From a checkpoint of a small image diffusion model.
Model: 15.6M parameters, 48-pixel images, arch uvit, norm layernorm, patch size [8, 8], layers 12.
Training: adamw at rate 0.00074, 8700 steps, batches of 64.
Data: 90422 training examples, 6.2 epochs.
Rows from block 4 of a small image diffusion model, named by matrix and row number. Rows with one number belong to one neuron. Each number is 128 + 24 x the weight over its row's rms, rounded and kept within 0 to 255. All counts start at 0. Numbers have three digits each.
Before each neuron's rows are labels from the 100 images, of 14976 (inputs lightly noised), where the neuron reaches its highest value: "responds to" is what is common among them. Only what is clearly more common there than usual is listed. The data: stained colorectal tissue patches (NCT-CRC-HE-100K).
# fc1: MLP up (model.blocks.4.mlp.fc1.weight, 1280x320), inputs 240-319
# fc2: MLP down (model.blocks.4.mlp.fc2.weight, 320x1280, transposed), outputs 240-319

responds to: tissue: normal colon mucosa
fc1.412:148143158129104136122149101132144161156147167127124159150116139095123115116118165156152115106132127108133098140146144120145112156114139162096145122124107099101132136110166120115094125108100130103132129125117131174133124097104129148144098129
fc2.412:142134121114109090155137140143112125147115140122123148124116122164120128154118128151119128156112146084126145118132154142154121103151146111111100096127096108145171118180089099117124167159167111110128118105103138089136144180142157151120128177

responds to: tissue: smooth muscle; tissue: debris
fc1.538:064129101113133093107154161157145147094169164099094104122138146160117129134078144102113100143132145157216149138129122170141148165126120123124109116109098124116112130130137112180110128150098143118141110091151129144162142150162136098122118111
fc2.538:133124112099185092138135113148130103123128112140161127126118158107114141127124089138127095133119115147134110136104137134159155104112135095109114109123103171127060108120153088142110108124120098166099113140169113139104109113103126154171119139

responds to: tissue: debris
fc1.522:096159128122133086119104165096153160140156091109084130091130118115128117130078142091094164133112118138136115103123110093119140100122145155147139144085124126106141094132122179131154118087124143135160100171115151109148150132171148147153159149
fc2.522:065109085117142083138133134129095116189116104159134118150150199107111133172092154075129114142078095136149105189099117119155117091073124132079138106127128135136129147170129151127099160139158132161152124136104121138145073140156153133117103111

responds to: tissue: smooth muscle
fc1.725:132105143088066138144134111084110160133104116133114102154126157116133066142135155172119109148120134144146123116076151094124109140119158121129102198088117130161114100109150165109122099130131127134092148078115176143091120098148153148150125108
fc2.725:107133174117112115145129152146104095138129083099136130116157142171126161155089139134132093119140134146146127117119159113134126144124096151117128133099120072132162133132116157100096119145159109113096143129117141163095127117134182121164117176

responds to: tissue: debris
fc1.729:133097100085097126110056171132098147123149143101138139146123122139131105097111158138142139136122195122138119144130135138114175117118100175131106142118110150160143152116113135106148116107126107160137142135094172142161106133119130152122140123
fc2.729:137192124082134146124126111111116140146134137148106119122120076113129134173125102166113143147047146124071107138119162153170089126111096141108132158093156134129129110128113099102122122110084141122145113106109088134096128117131128142165154136

responds to: tissue: tumour epithelium
fc1.204:146085156120100110124144140114089123133114136140131139147160120162092148114130110136115114150145152156137116124087094147118122114128091116107138171123104146142115117099134123125118132107058130129119122128132156157148140086095110130112180093
fc2.204:114137126107132079106146107147111140153086122115115153126098127113133131113093120097130112099134108134125144118181101161117158141138164112127090105094154098110112100118137106134128161141131160112136128139161129134148127141130140133103168151

responds to: tissue: adipose tissue
fc1.639:110076137126147078134158149155122087100148123113116139131130159088169117121102112140139116133124130124142141121155141152110137122125081104150064120159101132151097160127131150161155136140138119106123115128147135121104103076143077115161167109
fc2.639:116150148105165105136091097174128160127111163092169116118164069110113140143138090164131111106154131092078113103127146125130090147099147137112140119170104160158165171148127152101102092134145150123126137095116103135128133141134114142094106106

responds to: tissue: debris
fc1.220:060142121145128076119098122135150122190131109146124166126134117112113103106150123083140152127108137111156085095117137113133133124144153105106169143092153081119101123149128111175117139135148166152123145167100132113129127127129128147142146111
fc2.220:092165137136123121123114130132119113145095122113158097146106130117144129156173133131093123110134113136125121126137122096158114105146156131095116139095127114138103178140139065115118106137099091131133136139129120139186125080154105146137139154

responds to: tissue: tumour epithelium
fc1.480:120094117086145180086064165129091103111118134145127112139150088156144157110128128134150123147175131110127121170131168139138077183093088177118168147120121127070143116083197113134134124093124113126118143152118137109118123124152098128127112097
fc2.480:121112116142163107078170121103121125111179143092090150099119114161140124126116137144153133105129130132105122081149134153113105133106090134086102126113124130103132133090132146147109110191103175133122112120106139087130122125108139166123209137

responds to: tissue: lymphocytes
fc1.194:097125098181133143114137142104152128138152129097145153106092128115169139082122151120113124110096109136126118149166161100115145157158117138181148121086128173118113154095131141127128170090095124122082138152113123130140146132122125175126107146
fc2.194:119101124123113147123133113090142139110099162123116159108159120148137124119155119173114106109116091077177144098074144100107150106146129107091118130141131123130083112155140074128092137131090167134163116128179161124116149125132097098105188068

responds to: tissue: smooth muscle
fc1.252:124121118102098127184152171140132167122106136150104147186110118154098118126092133105119123139098120138118111118099123102096161101099140136124123104142122145139131134087100134158137083156107118130104114132089163111123119113152117124147142101
fc2.252:133179156160139144138127139173096123155131138112151114121135100095154148163142152120086161077149097149132117159159158086116131132118156144141101105122139065129140124140132170118141173141168148130065184150097121120120162104136154152146135114

responds to: tissue: tumour epithelium
fc1.32:122129111095113171123088170105120144101144176127153126156144123158121120128136141142135148125132189143126117118159132156120133156153098172124112132122128100149149164143087102139129136119137124125117156136133158158162113125135133107154129129
fc2.32:125169145120138114116104120117124134146127121080131113099129100101119128110119128183124118127094127113102113140132133151139140168098128153161159157158150158137164141137140126162130128108055148129142116147112104108103124130061122141122150140

responds to: tissue: lymphocytes
fc1.726:153127088144180132085148135133147126149127147143127105125105168109112114136171114117101145134113159139133110126192107146076118208148129136087148116135160161114125078114128129165133129121113090144121118085128125126140101106160169179168153078
fc2.726:133151170077157106142100125081131106074122107089143124153175164124161099162132113107111125171100143157121106125076115093151120077144093103118082170139105142110135097130122139117164163165182146093133127135128161119137123113149126117102142095

responds to: tissue: lymphocytes
fc1.60:148094108135153151141156095133134159130131151162091143119124133063105101097153159158118115123148114139144144144109116108134162112095140149123164144175117111119112121137103150165151129086190118112154139186155143147136087172119135119151166110
fc2.60:079070125138104113129115143149164136145169154085101134104168119130056107163127152074093141160103129101146112119152147113135129128173141129109129111100135133144148124157088103102145186165146136130121113170093128130090137170097089162120149143

responds to: tissue: tumour epithelium
fc1.384:127117134160152149117124116181168136122118157148145113110095130123131106070106123122111143117162149123170142107156107123067149137113128139133120142124094127148161139139128154138096098146115177161127168091117148110161136114158168108111167129
fc2.384:143125122170172104118158097193136135129134113112154124091168132101125148143125135095114128117173057139156143074130118125135136137155115099126129100137120124134158146125120129106078134150135143151103074101157113148114151142120156128092118134

responds to: tissue: smooth muscle; tissue: debris
fc1.400:088147129108154129139122146104173159138130139133128138150134134116118081129081154147180137101126157120144131166153124129137157151125113140136114147103122146147120127135110161144123138123115152147104148115122123120152121167137150121141144146
fc2.400:080099142114086064152151102125097132132103151136126111114102140107118085157132157154155113169070147130120139150134134156144146109156166106155125137134161139133101083138131073145112143129184086138170119172159165158101096159165130120168175161

responds to: tissue: normal colon mucosa
fc1.42:157124136131111117154127109149112169115174108120142143110109143114101143128111101111144132166122112108133179047104115119130134135148078098095149099157134172098135161122115148121156156153132118136084076108114142086138124101156102174114113169
fc2.42:137175103126155146128087120138106130091138131123136136137143110130151115102149122133126127115133132108121107115124153128148129131143099118109121093112152114152181180097092142115094129175111144149127124151107153156154106098112140098135116113

responds to: tissue: tumour epithelium
fc1.394:126147113115098129164138171138100134104089152142118118143122117139114129153127119148111121106126143136117101139128135115111132087093138128113145119148117169124117086090147139102167131161089096166127145150130108168090115074124097135106154103
fc2.394:160123156154138153127131123192109092104140113085101124115123130096165127145156122148140117127146094122147116164145118119089168143116116122125109116138117092146124107134132168161118145174147104165079122117153124102115118106184152136161128122

responds to: tissue: lymphocytes
fc1.580:143117136157131148125112114112134162108152126073084141118144122117159204106161134151145114124113120139149088144114125075109144131134122141126109148087139120126100198147179102126098108135095149147080126131105141104126120120106144092069152102
fc2.580:123152142130135133071123156153131142148175140116168121164164122108143101183105105140119127127133138072142131118144153162138162168095090139109108166063119133127190141133117146126167154135136150167115122158080130115122092164143095121117137128

responds to: tissue: adipose tissue
fc1.95:122166112109132077154157112117136134121100128171127163144088117113104104091125142087143156102130139111112123151095135118129178130111153151138148106137143109102130106124129123136152132125165126132128128158090126131106116156153132160102140116
fc2.95:122143125111134116129095128142120159135166116111131158089147067100124128132119124126102119091113133140110125109172143160120094156099155164182135103125163159167160133140129154126154156106117136139132111119129103135084165137148144149147112124

responds to: tissue: lymphocytes
fc1.548:173129160124072110108172126141138174122147152074184158135140132140121107113080145115107134151092137116120132111131160096141175103130109164143087147118083143113145143153099137113098103149106102105099103157143137085140152123169154143100094172
fc2.548:136096114140155098106115160097109114129149116185071123122089154085124118113154141143158149175150124102138150144135108136116133103109140112135084114126149126097105122129099153107143130108148148089120106129115136131149157129138121124122147073

responds to: tissue: mucus
fc1.494:149122178090128117135127137088155133094145127155131133130148138142144082119117140157120112123153127151153123067133144094125146093156093106126126138105153144117171136095125159085153145120106111117133134074110132161130159123118112115159095146
fc2.494:141130130071122073087145120125170136154101125167174096178117122119131099145098104135164130133131137123140101135109118129163146152073092160115113094102130150151148107127102129115074133106129148147143133133125128130127118113142169109158123118

responds to: tissue: tumour epithelium
fc1.209:111124108150135158148124144112149145095107164139095092167140148161110093093157096180116145090154129157148145160075105100094174125135110149157145122171149133165123102119130111123116144141121147111092125122116177118106125096121111132090142068
fc2.209:099127179162115141141090168141137106085146153181157145120104131118141110125121110098123131083152119125157125129092108093135155107151095088091132086154129109113121125135154129191108114131129156139131112100146150130129127079149119089127106100

responds to: tissue: mucus
fc1.137:147093162162146155091155120101150083109178122149151117101150151094158113118125102147136153150152117103114116099124129111117153136154129082111145143149141123115164133129158130107161157140094138098118114117129102145109148128146118130123126130
fc2.137:119117116089137070117145161114099122120121146139138086157113134106137118129112084092119152147140117104116176052124087169171175140145142116134131118111137143167175115144098105135115116091131144105127127146097117135123121148120131116101139118

responds to: tissue: smooth muscle
fc1.697:140144112104119147150117130124093182086140127145167134121104123080118127103112115142123120133104155161143121133101127163112155143133132124118075129112076214113117111128141121173106130148105117136140138138161159101133121110106144142119167156
fc2.697:093117125105150130129100199144121111086173125113109113146162138143113160158144118086180112175116127143114165098139141134131145099144100175172127153116117170138139114153151140137142162100159145089141122134126060143146125159163137111109139124

responds to: tissue: smooth muscle
fc1.698:144130152098143090112152094138117145138138145093146132157076131096140136120138155100162132114100118153101117113136125164094095096114145128140138073168128116116104128143111115085120149153131151122104094157155125087144138137140141163107156152
fc2.698:120142124168133118135135139131127137134107130160176099071157114098133066111090137089080155152132136120090104105122119133106123123149172132121144146147129153133170151150105157140144151160120115137147120149143086155105112165128137097088154145

responds to: tissue: smooth muscle
fc1.118:083127118159117102132069124154117164138191116120160125100147120124127128160105149131106114138162121158158130142119123111128130149148123130132153109097082122078123147137086136137093156152159115138113108108150129122140128156159105143122117136
fc2.118:100110103144091108120143113151123114106139172119098140148145108126108123126147126114138124156133109130169126138133133158139155107087130138130124116139129156140116145122103118144120137137135157161149051198121133083148102171106105058114148147

responds to: tissue: normal colon mucosa
fc1.536:112105114142143126089117138140151113104148151096149104181142131126137107109134104124173146166121124116116127129121117171133172132131124107140117143133103122146150115155087092124165176129137132105105090174135106142133126122172101148123158071
fc2.536:120100107104093111105141169116070132118137113145104070144131152117157120128160142100119120151133142130156122125145118119133141124181158132157086118087127105121152139123124122148123189099125137122119108163099177089155109148112130093092101137

responds to: tissue: debris
fc1.426:124132135083128116121112128156161084088106127137114134139121093131139121084108103155139118086093148132171144130121150087138115154086170164143114142187147148123110115144131111143131119114156165135131131144136132105159116121154130117102148080
fc2.426:107125167153162132109124141146159119111150106179139161125091101140182100105105083122155190123158120107113114167143142074132150195116146118132134141098155114055148140079153091104151113134128116125109127133141158070094132116170098127095157108

responds to: tissue: mucus
fc1.290:116122147124189119137132133114151135087154100137143092139140137126111092096142149086155101096162151118152135067135112107115115147125126092087142104131172126124122124110137125160125166114136128117114095160128105092138103125134130168163131117
fc2.290:097182148113155109066119179120116149130135121150115075133134133093128090116112143133090135158097121115099141117123068143089141105106094095156106165107119130129157105073108118149186081143150141124130122140115146132130121140134117133109147131

responds to: tissue: adipose tissue
fc1.432:110126118124116132090149148135164121113136109116104122140094138152166182153155099120092089130174120096122126113118078124134111132102141135130115143124122154093095153154156045133153129124120145155147141156089116112117161137118122147129145139
fc2.432:127138132084141111128120098163133151150114157105147099144152107102095128141129095161160079104177141100113128138142165157136139166145105136159148127125132131127144155153090163071145119152120151127097169108129122156130097148125160182128100141

responds to: tissue: debris
fc1.342:121172098100133129116100168141146144107165158090129114129115078163114144115092163072098154118118180162175143154135137123141130118140126134186125112122071163125154099083120135182142136106183126102116143152147120118123113164131144155150107110
fc2.342:117112149135115111157120063127117148160144132126119116123154177106115140204081132139106171160133121084093122157151140150118124160157124126165176145103132100138141124163137163112164184118143116151119098179096116143066098157140113122122147134

responds to: tissue: mucus
fc1.324:093120158136169114129158140083174082114133105151126142111156159094163105120170130132121113120147122143131111138095110095144139112141138086122141149141116136079066099122191104119175127146132103090132092127130117155099124104113100150116142112
fc2.324:181137137108167137121126153146153129083116144153164085138143091117126126114100125140116159134140096066119114090117117139134162128113119108101131144123100162169154120100113101112083068157113123143118137125117107149127132089134124101125117095

responds to: tissue: lymphocytes
fc1.410:149124121144148092127115168089115120109146104170096092160161147116124094108148104162087124119085150171093126135133153099190147134128083151146127145129106144139143096118117098101139162106149152149136123148074140134128127116131103140142152109
fc2.410:108123124091149112110096159130109145120133092118175112147133127128121130159140136153166083121145074145156150100124108079107152100158105131097092139115108118157174140138118141127092174165136124134113137102131095128123121131134118132127133131

responds to: tissue: lymphocytes
fc1.56:144138127139108161129120189111141168136167133105123121085135139141125127133145166128058145092133169161150116126169136078124134132132175136175137132123078094133127117097126156116155139126083129107119125157117120126126125105124154156167163166
fc2.56:123140164143145133147151147089163149120117119153135112135102137093141104137163089153143150139116123108145118121092112095134165127090099100119152138161159115067107109115109138136121132114138159095110105100133169106139137115139120116159157053

responds to: tissue: tumour epithelium
fc1.299:122088140128120123138124122108130093134124125109175098167086136106131115100127129142159097131125131078150125164094101111123136102073125123131086130144125115123098105155119127149115154154118136117143139143124148112115093105147111105115142066
fc2.299:159135169142158140133128140121133110111124109170126142120114132130172126119107120135137151112132093137122116062118122098089173113114165118132127125131105125096098136125136108135123146101115152141108123129118120085121134117131128088123113096

responds to: tissue: adipose tissue
fc1.422:088152103112155132116169127097147096114123125125119107150100134139131130126146143104109122105108104127151085154150103122152129139116140124137164111110113133081073120134152136154167172119123088101093124140092108129133114078123146155138122096
fc2.422:153146176105128159135121126127156172159095108134164149128165117127129110109117133172135101123143115100094145120080130113129116115145109113082156177169133156144172109118115136112105101134165128141128158105117113163097128160137125133129128105

responds to: tissue: smooth muscle
fc1.281:127125121149179140153114104123129153102146104094127088166150152177195111114089096117096074099115115126098144134097109116126143132101084103141115145152124137131097140158152122147152101125135160139166115139055136152121134118096147124104118100
fc2.281:144148103119123130111112102174101135133109115134175080159132151105124086141139127131101122152142090122084151135118130138148171107147104115131075128163120170125157178174117130154091130151166164107111095144107088113186108117124094123122157124

responds to: tissue: adipose tissue
fc1.505:122162146093144146085163105131130149179133125088115133147156116126125135122148148120122109070085110108152090114113140131122122136147138159156127118138139094118110132125135139085140109167146166143120135135113129155144094118120145151148118135
fc2.505:087132126112131118158083120095135135100106110139150109147112126081159120132114086154132123139169142112106117163099124126144138135099128143153135131106122155083098167111149103140109151096118130133136148159136112112122102101121125101105130124

responds to: tissue: lymphocytes
fc1.667:119156117132110109159172161113088173101128121111146098172136145135123111171146143094142116126142130136174070104137123091128141154143089130147130133132123125127141141139140131156132188150166079116118073077146115155131152110131133101088060122
fc2.667:127118126100143159100093158094154112094145112150104133126144092129148127105152080147091151120116120106097089142090172112126130110113157119162103150118128134089105076171102146151142115172156150124116140166138136120100130120161110188149156072

responds to: tissue: tumour epithelium
fc1.428:099141108120122179127089111090152152090122157149138106101129102124107163097123118170131107090123133100122096127092140135107132119105129207172135128110101112137113141128138117142114123105107146090146149101132123138148121110125139138116148120
fc2.428:107119130123109135160132095119139125076175135136110151138126123123122118151113115111123115135133150169074144137100127130120124137132090125156150147085141136137136149111116126134124197144146118113147115117151127128128148109147090115108119085

responds to: tissue: debris
fc1.207:122132098113130159087123084093171159113143154096166114108114162064073122143138096125125095140133131102107092133146110119106118143084147122139178106061141127145129086126129067104084132114119139105103121118122129123137118119114128094152146120
fc2.207:119111121126121100084088147176140116096108122114111153122141134128118094140147112125120117147104140129141144088129123111175124159147095139095128170092144152113108130104146139144092155134199109122139126114143095149133102143134131148110118127

responds to: tissue: adipose tissue
fc1.38:136168118088162110117148173168128122144115127106108123111150112103145123106121154167110162120123159127185172137145133149111105121116137155139105130118117102107092112060139108142125102115130110117126169181168153153095100115136130134149150180
fc2.38:123086136166112166105139140103151112139107116138136125164086192096099119120107158144140154122121099124165084187110103118137158115097118136101151161118150129109155098144156109156152126133132131139118129134126095142106102102167137114196105111

responds to: tissue: adipose tissue
fc1.765:112109133133129128091109125103130122129133111150123118126119181130164124126099124131080148144173162144172145122144093124148149113129109112120134149095136158150131134075155165156127105103092120129173134164123141139146125121096150100130150134
fc2.765:124126133162127166110112142137105133157157108124136109100157083136127144136076124146105106128114114164103122107125114129117072136148137119143131125138133116145148161118133134106129159089077111143115134111115138128064228104096119125154142122

responds to: tissue: smooth muscle; tissue: debris
fc1.186:139104151127108116112067104133124125112110102146159142131131132119132056103177170152157105127088158102109129156164109176142132137139118169113127120070108102133119087125152147172104121107129117091117150121107102135125117120083143118065164136
fc2.186:122138124129159107102110119115130130114138113129129130148137130100102152109128196136173106139099104172126088128133113150135132117103143104155095130092151119126150115095149106126092108110155111139090122158139095081115152159183151115139129116

responds to: tissue: lymphocytes
fc1.354:133065148125120215134130134131129109115108132151141074125124129087140079139153072127093115089111128107161116115113113081133105118126134109134149154099121169102114163070111163137138139068125149105100138104161123122162140134149141075095148115
fc2.354:107132116154118115090143180121118124125128130142150113129166139115141106140166103146138152161160115154163166136112140133127127161129123123114109162103123143152158147143147114093138162144155130155128152162131105086153129142155096125109134107

responds to: tissue: debris
fc1.526:155131159109129086131174142153147150127155124110135156114107131156131150159057104079116115139093162153134090108142161126109157139126136162175145135101090111098135098151132120133142136137099108087126181169132136157133149132109164120126108152
fc2.526:161104154123119101143106124088113115125147110198149107165097144128142074117152138142103126165140134092135137117108083097130111135118137106128125150084171117111124113113124134148089125142088164142118105143092125093185103116181113090158129060

responds to: tissue: adipose tissue
fc1.49:127179153141152094144132089121082113119126127158095140114124134106164065112129126123162099123117125133130134117082095183129112128151123122097154116154134147093107132102131096141116119108143117132164119140133166133130138145155144105133152149
fc2.49:130134137098128132120099149191120154086094126099157126119137060112096100118141130142112122106154117087110153086146148123128121162102127143133118138146102121169163133165128143144132124140135122139107133094128102127138125126142131165112091117

responds to: tissue: mucus
fc1.260:093109160151128070125158108119087123142121105140133124148090146100128096107143122129163139141128097130083123097084147093134144110131149109142138120149131133073140119147108108135149140113169122141144119166098146123114109131172128170123139092
fc2.260:095129132119122139088122153150111145131123089084126083119122101126171113136141131134101095103118116146128126088143092144142107097127154136169132143128148157161179119166137146124097147116104128137145133137096123148137167112129159126140141125

responds to: tissue: debris
fc1.605:090170130140153102117149114140084113136139108143136163112114142159157099102099142110182144128109122122136111130078124128132146099111134137124123153149107159134105150142127129150096108116120134135141115105103093130135127101095140131112165115
fc2.605:102112114130108108093136140111106134129121131133106125147118131159149088149167152126128107144104088103128110164104146102134153076147160102157131144114143118112094106184127128140128163158133092128155152128126117137152104100155072181094147080

responds to: tissue: adipose tissue
fc1.658:120101133135142109139129159102082126134120141112157126109134140120135104118143143176135124124090131145101161106098131101128113156109075140116101149161161125113119170095132127124147147174159087129120126138101162169107129097113121108108138137
fc2.658:102115120152153090119166160152089132148171083102134108099136149142109142165102104123145168127126113132142131079157082135127128107128139107156132115097133136170162145110155144093156154127114103149120125127172119128162096107159136126122133126

responds to: tissue: lymphocytes
fc1.724:123104134094127113088101140120091148126161160109116150129110131098159124094124182132101143118184134097123138123126135117124116118093132100160134130117192123136118129116128142135171128100106142124118166117095131140110126121145125126133152138
fc2.724:111113135097179133107112120140112144130077143086159108163173133127154112165179148122136119115157101175164129155138143107162134078127110105126115135149145127153129140129087151134105137157144124157130155109146147155120097145106087113121128104

responds to: tissue: debris
fc1.238:120126101097098124140139149131101164147148129095155140148118084157111164146104142107122155152132150166098099124124124130101127130126096187125129149111117150120200148133092142133124153139153103128129129151109114133169137147156157165109143140
fc2.238:149104119134148134155096098116098142120140114131168128125149147095126144150089127143123118201102131137117120154122123143162094143126132134161160151075157143116149106109087141120124123120118113104144106131129120124109121141157135158135117085

responds to: tissue: tumour epithelium
fc1.171:103134059143148109137127133125168144144107146162165098141135119106136162095171119131119124132137110124141139112149089129122132076161120125121131085138092142087090144153094122132139132145098149129130149191125158136140075092141132113155111128
fc2.171:138138165068108112100114130136094129078122169085148075123142104133116129162112102163144148136140111116111128146112172127136132155140142105127064135127135123130128122101099100107161159146131101127103139116165129080113115146113091148095174047

responds to: tissue: lymphocytes
fc1.296:119089113133084155132111103172131148111110084082167131137123095122093085118101131143147112156130141151126122108168110163112102105157135110118157085113139107136136115153105082106129127150104079177140146142155101138142135073176139085099143149
fc2.296:147114120109145114113138126116150126121124075100137114146125170181086135104109127096136138138090130135139083121114099119126127095154124102095155095110167139114073081099129105099117134115104115113127141125129141115130155166149119119158132105

responds to: tissue: debris
fc1.691:142145111124137098117149130141178178188124081104159103119100114112143176119141104132136106104108121133133073177109113128159130141118135177118148096125110106075135152113115150085064142154130172108130114122143108133125107136135116140136155118
fc2.691:120078102184127128130104141161100124133171131183151176103121121163107141127094116091106105109077118142147137085141102135143150147126121159138125147128112123126179160141135164124123115162112107142147098139159130132122150126108124138120133160

responds to: tissue: smooth muscle
fc1.625:119169174126058077125155133130141145125141111142140080140139162101120093130127163138084094155108115149154152111128116092163103163180123127136129152118121154093132102091109132110110142126165150129165150160148147094114103142132147104167141119
fc2.625:123120108169100138122136130152139144175135138140113139127143146113112119111125164141188135132125117116163108135137171158151134194134097149096168161076108121109113132113126146131100106148145128135115145102149064158135112138122151168125103172

responds to: tissue: tumour epithelium
fc1.93:135111129131073186151098129076135137115112123142110080158125104123136140112153132124131106095141143122176140148123135136119122140114146166133109119139130107128088098134120108111126117115133172112121123139150124099137111061144097139128099124
fc2.93:114165168142134086105105166143093146090141123139111130144088095135155114176161092142152197128125114146096130144125173102118157144112131117122096140106116152142136156160136140101129118131085144129110096115111107105173144138137099145129139120

responds to: tissue: lymphocytes
fc1.318:143111122091133140128128108149102131123108159151147136092146174137100130152115108092146111139116111126122129140160152115135127143132165116146078142153112090088127111120069159153123110115102105113106132121143139096113135119149162106055163157
fc2.318:151110134127088096114115156147146167139120176132127134154130120140127137129138162129155155109114118135115169115166115203130099121134110120109159093102145120148161152115086149105099115140184134103079141121123120130125164167121119127123160094

responds to: tissue: smooth muscle
fc1.631:082099093123136115126144123135099133112120170140115100152144192132138138130157139083142130149127115151117146141128128132134180139141073119138124146179134179118153139104101149172123178148161114160148098143097116120198107138111122172130163120
fc2.631:149146121136143128119115145145156136107130081133147127119139117124118106149140098165149152104171133100152083147122133113135145126101139091119109082082124091156134104158135138159094123132136138122089158128143133111120131127187127104064119089

responds to: tissue: mucus
fc1.148:143125142141092136129129139074123151120091173100161109187096120145137116083132120149132113114099143073157124150078139123105125148107098146142118118135131119095068076084105135120151100119139106106128148155185157121115105118129071102129123154
fc2.148:143109126149144133085139148181125170128126091113180125121158157149099131092128109076109142161108130137165112133137105129127104134124125126132116114116122176150183182156078119111136157142125120139120099155130151097174133185132147105091129130

responds to: tissue: debris
fc1.330:103151110133105125136119142149143164129168103074115130109131131147140118144110155122141102138119107161146177160172114128141094142153109153109111082101100162101124138106081159068109153130110113136134110131150149100136119140141143157092141159
fc2.330:125152116115138104104118120137078097153119132124104134161152164118106152116123114115135093180131081143165169155101080161188139120101124127088113136125098104143144122135119130125113132150121082148120094136139132160127090152142131088090123094

responds to: tissue: smooth muscle
fc1.701:128127138116129092145098120127136163132124109083120121125096121090132107117107152093141114129089127155152111163111065117109129106088146129130095120104124157172134088126117165134133117105099092175136157133128132126158149123112150140116131146
fc2.701:114147155099090121133147125150131135110106122124108114174077144157085141107133156111139116161105111085143162138102123128142102115172133107122106111090131148066110128169127154130125114134106125133125151173128076098144155118168175121106144100

responds to: tissue: smooth muscle
fc1.40:092112106123155098136116155104179141123145144130100106149089121070113104121131124139130153111067159137161098134136150123107169180154139161138110093090125096113134124105108120150085126143164174115115136145072152147097138144118131145139153122
fc2.40:150166119208117100152139162100092116187082121100160126082106101106103153110115159102140107124092156147156124106117100164117070126119129154115162116112148105187158096132110120098126120152128129119112109161094116139115148125132122127165107160

responds to: tissue: tumour epithelium
fc1.587:125123137095059128138111143157120128147145122101119144127082111171120115131129120099134145123102170138129149127162105137143145130120141136121117147127122113144141153145121136144141116116143107126098132113121113112136132128148105131132142138
fc2.587:129145122115082173147090132117115141112104142142103129151080128163108114088120121152158146112093200130126116169147147131102132123093112196120136156121116116155134128135136130134136120119111145143122189155076152115146108090137149097172129110

responds to: tissue: smooth muscle
fc1.178:139122133078126140128059160127099113107145165108166137154114147172119102097098135148137123135092195121131116092156114112091158126110125145112133160127109131152138141132133150135135102099109121138152151127099164120135133103157107117146136106
fc2.178:126193115088124143116119118124130155112140164126098139109162122118116128135118143167137117131092155108060112136126170141132122143096094155139138140087137134137135147108144109087148114110092161130158152127099114140123095117098095135131140101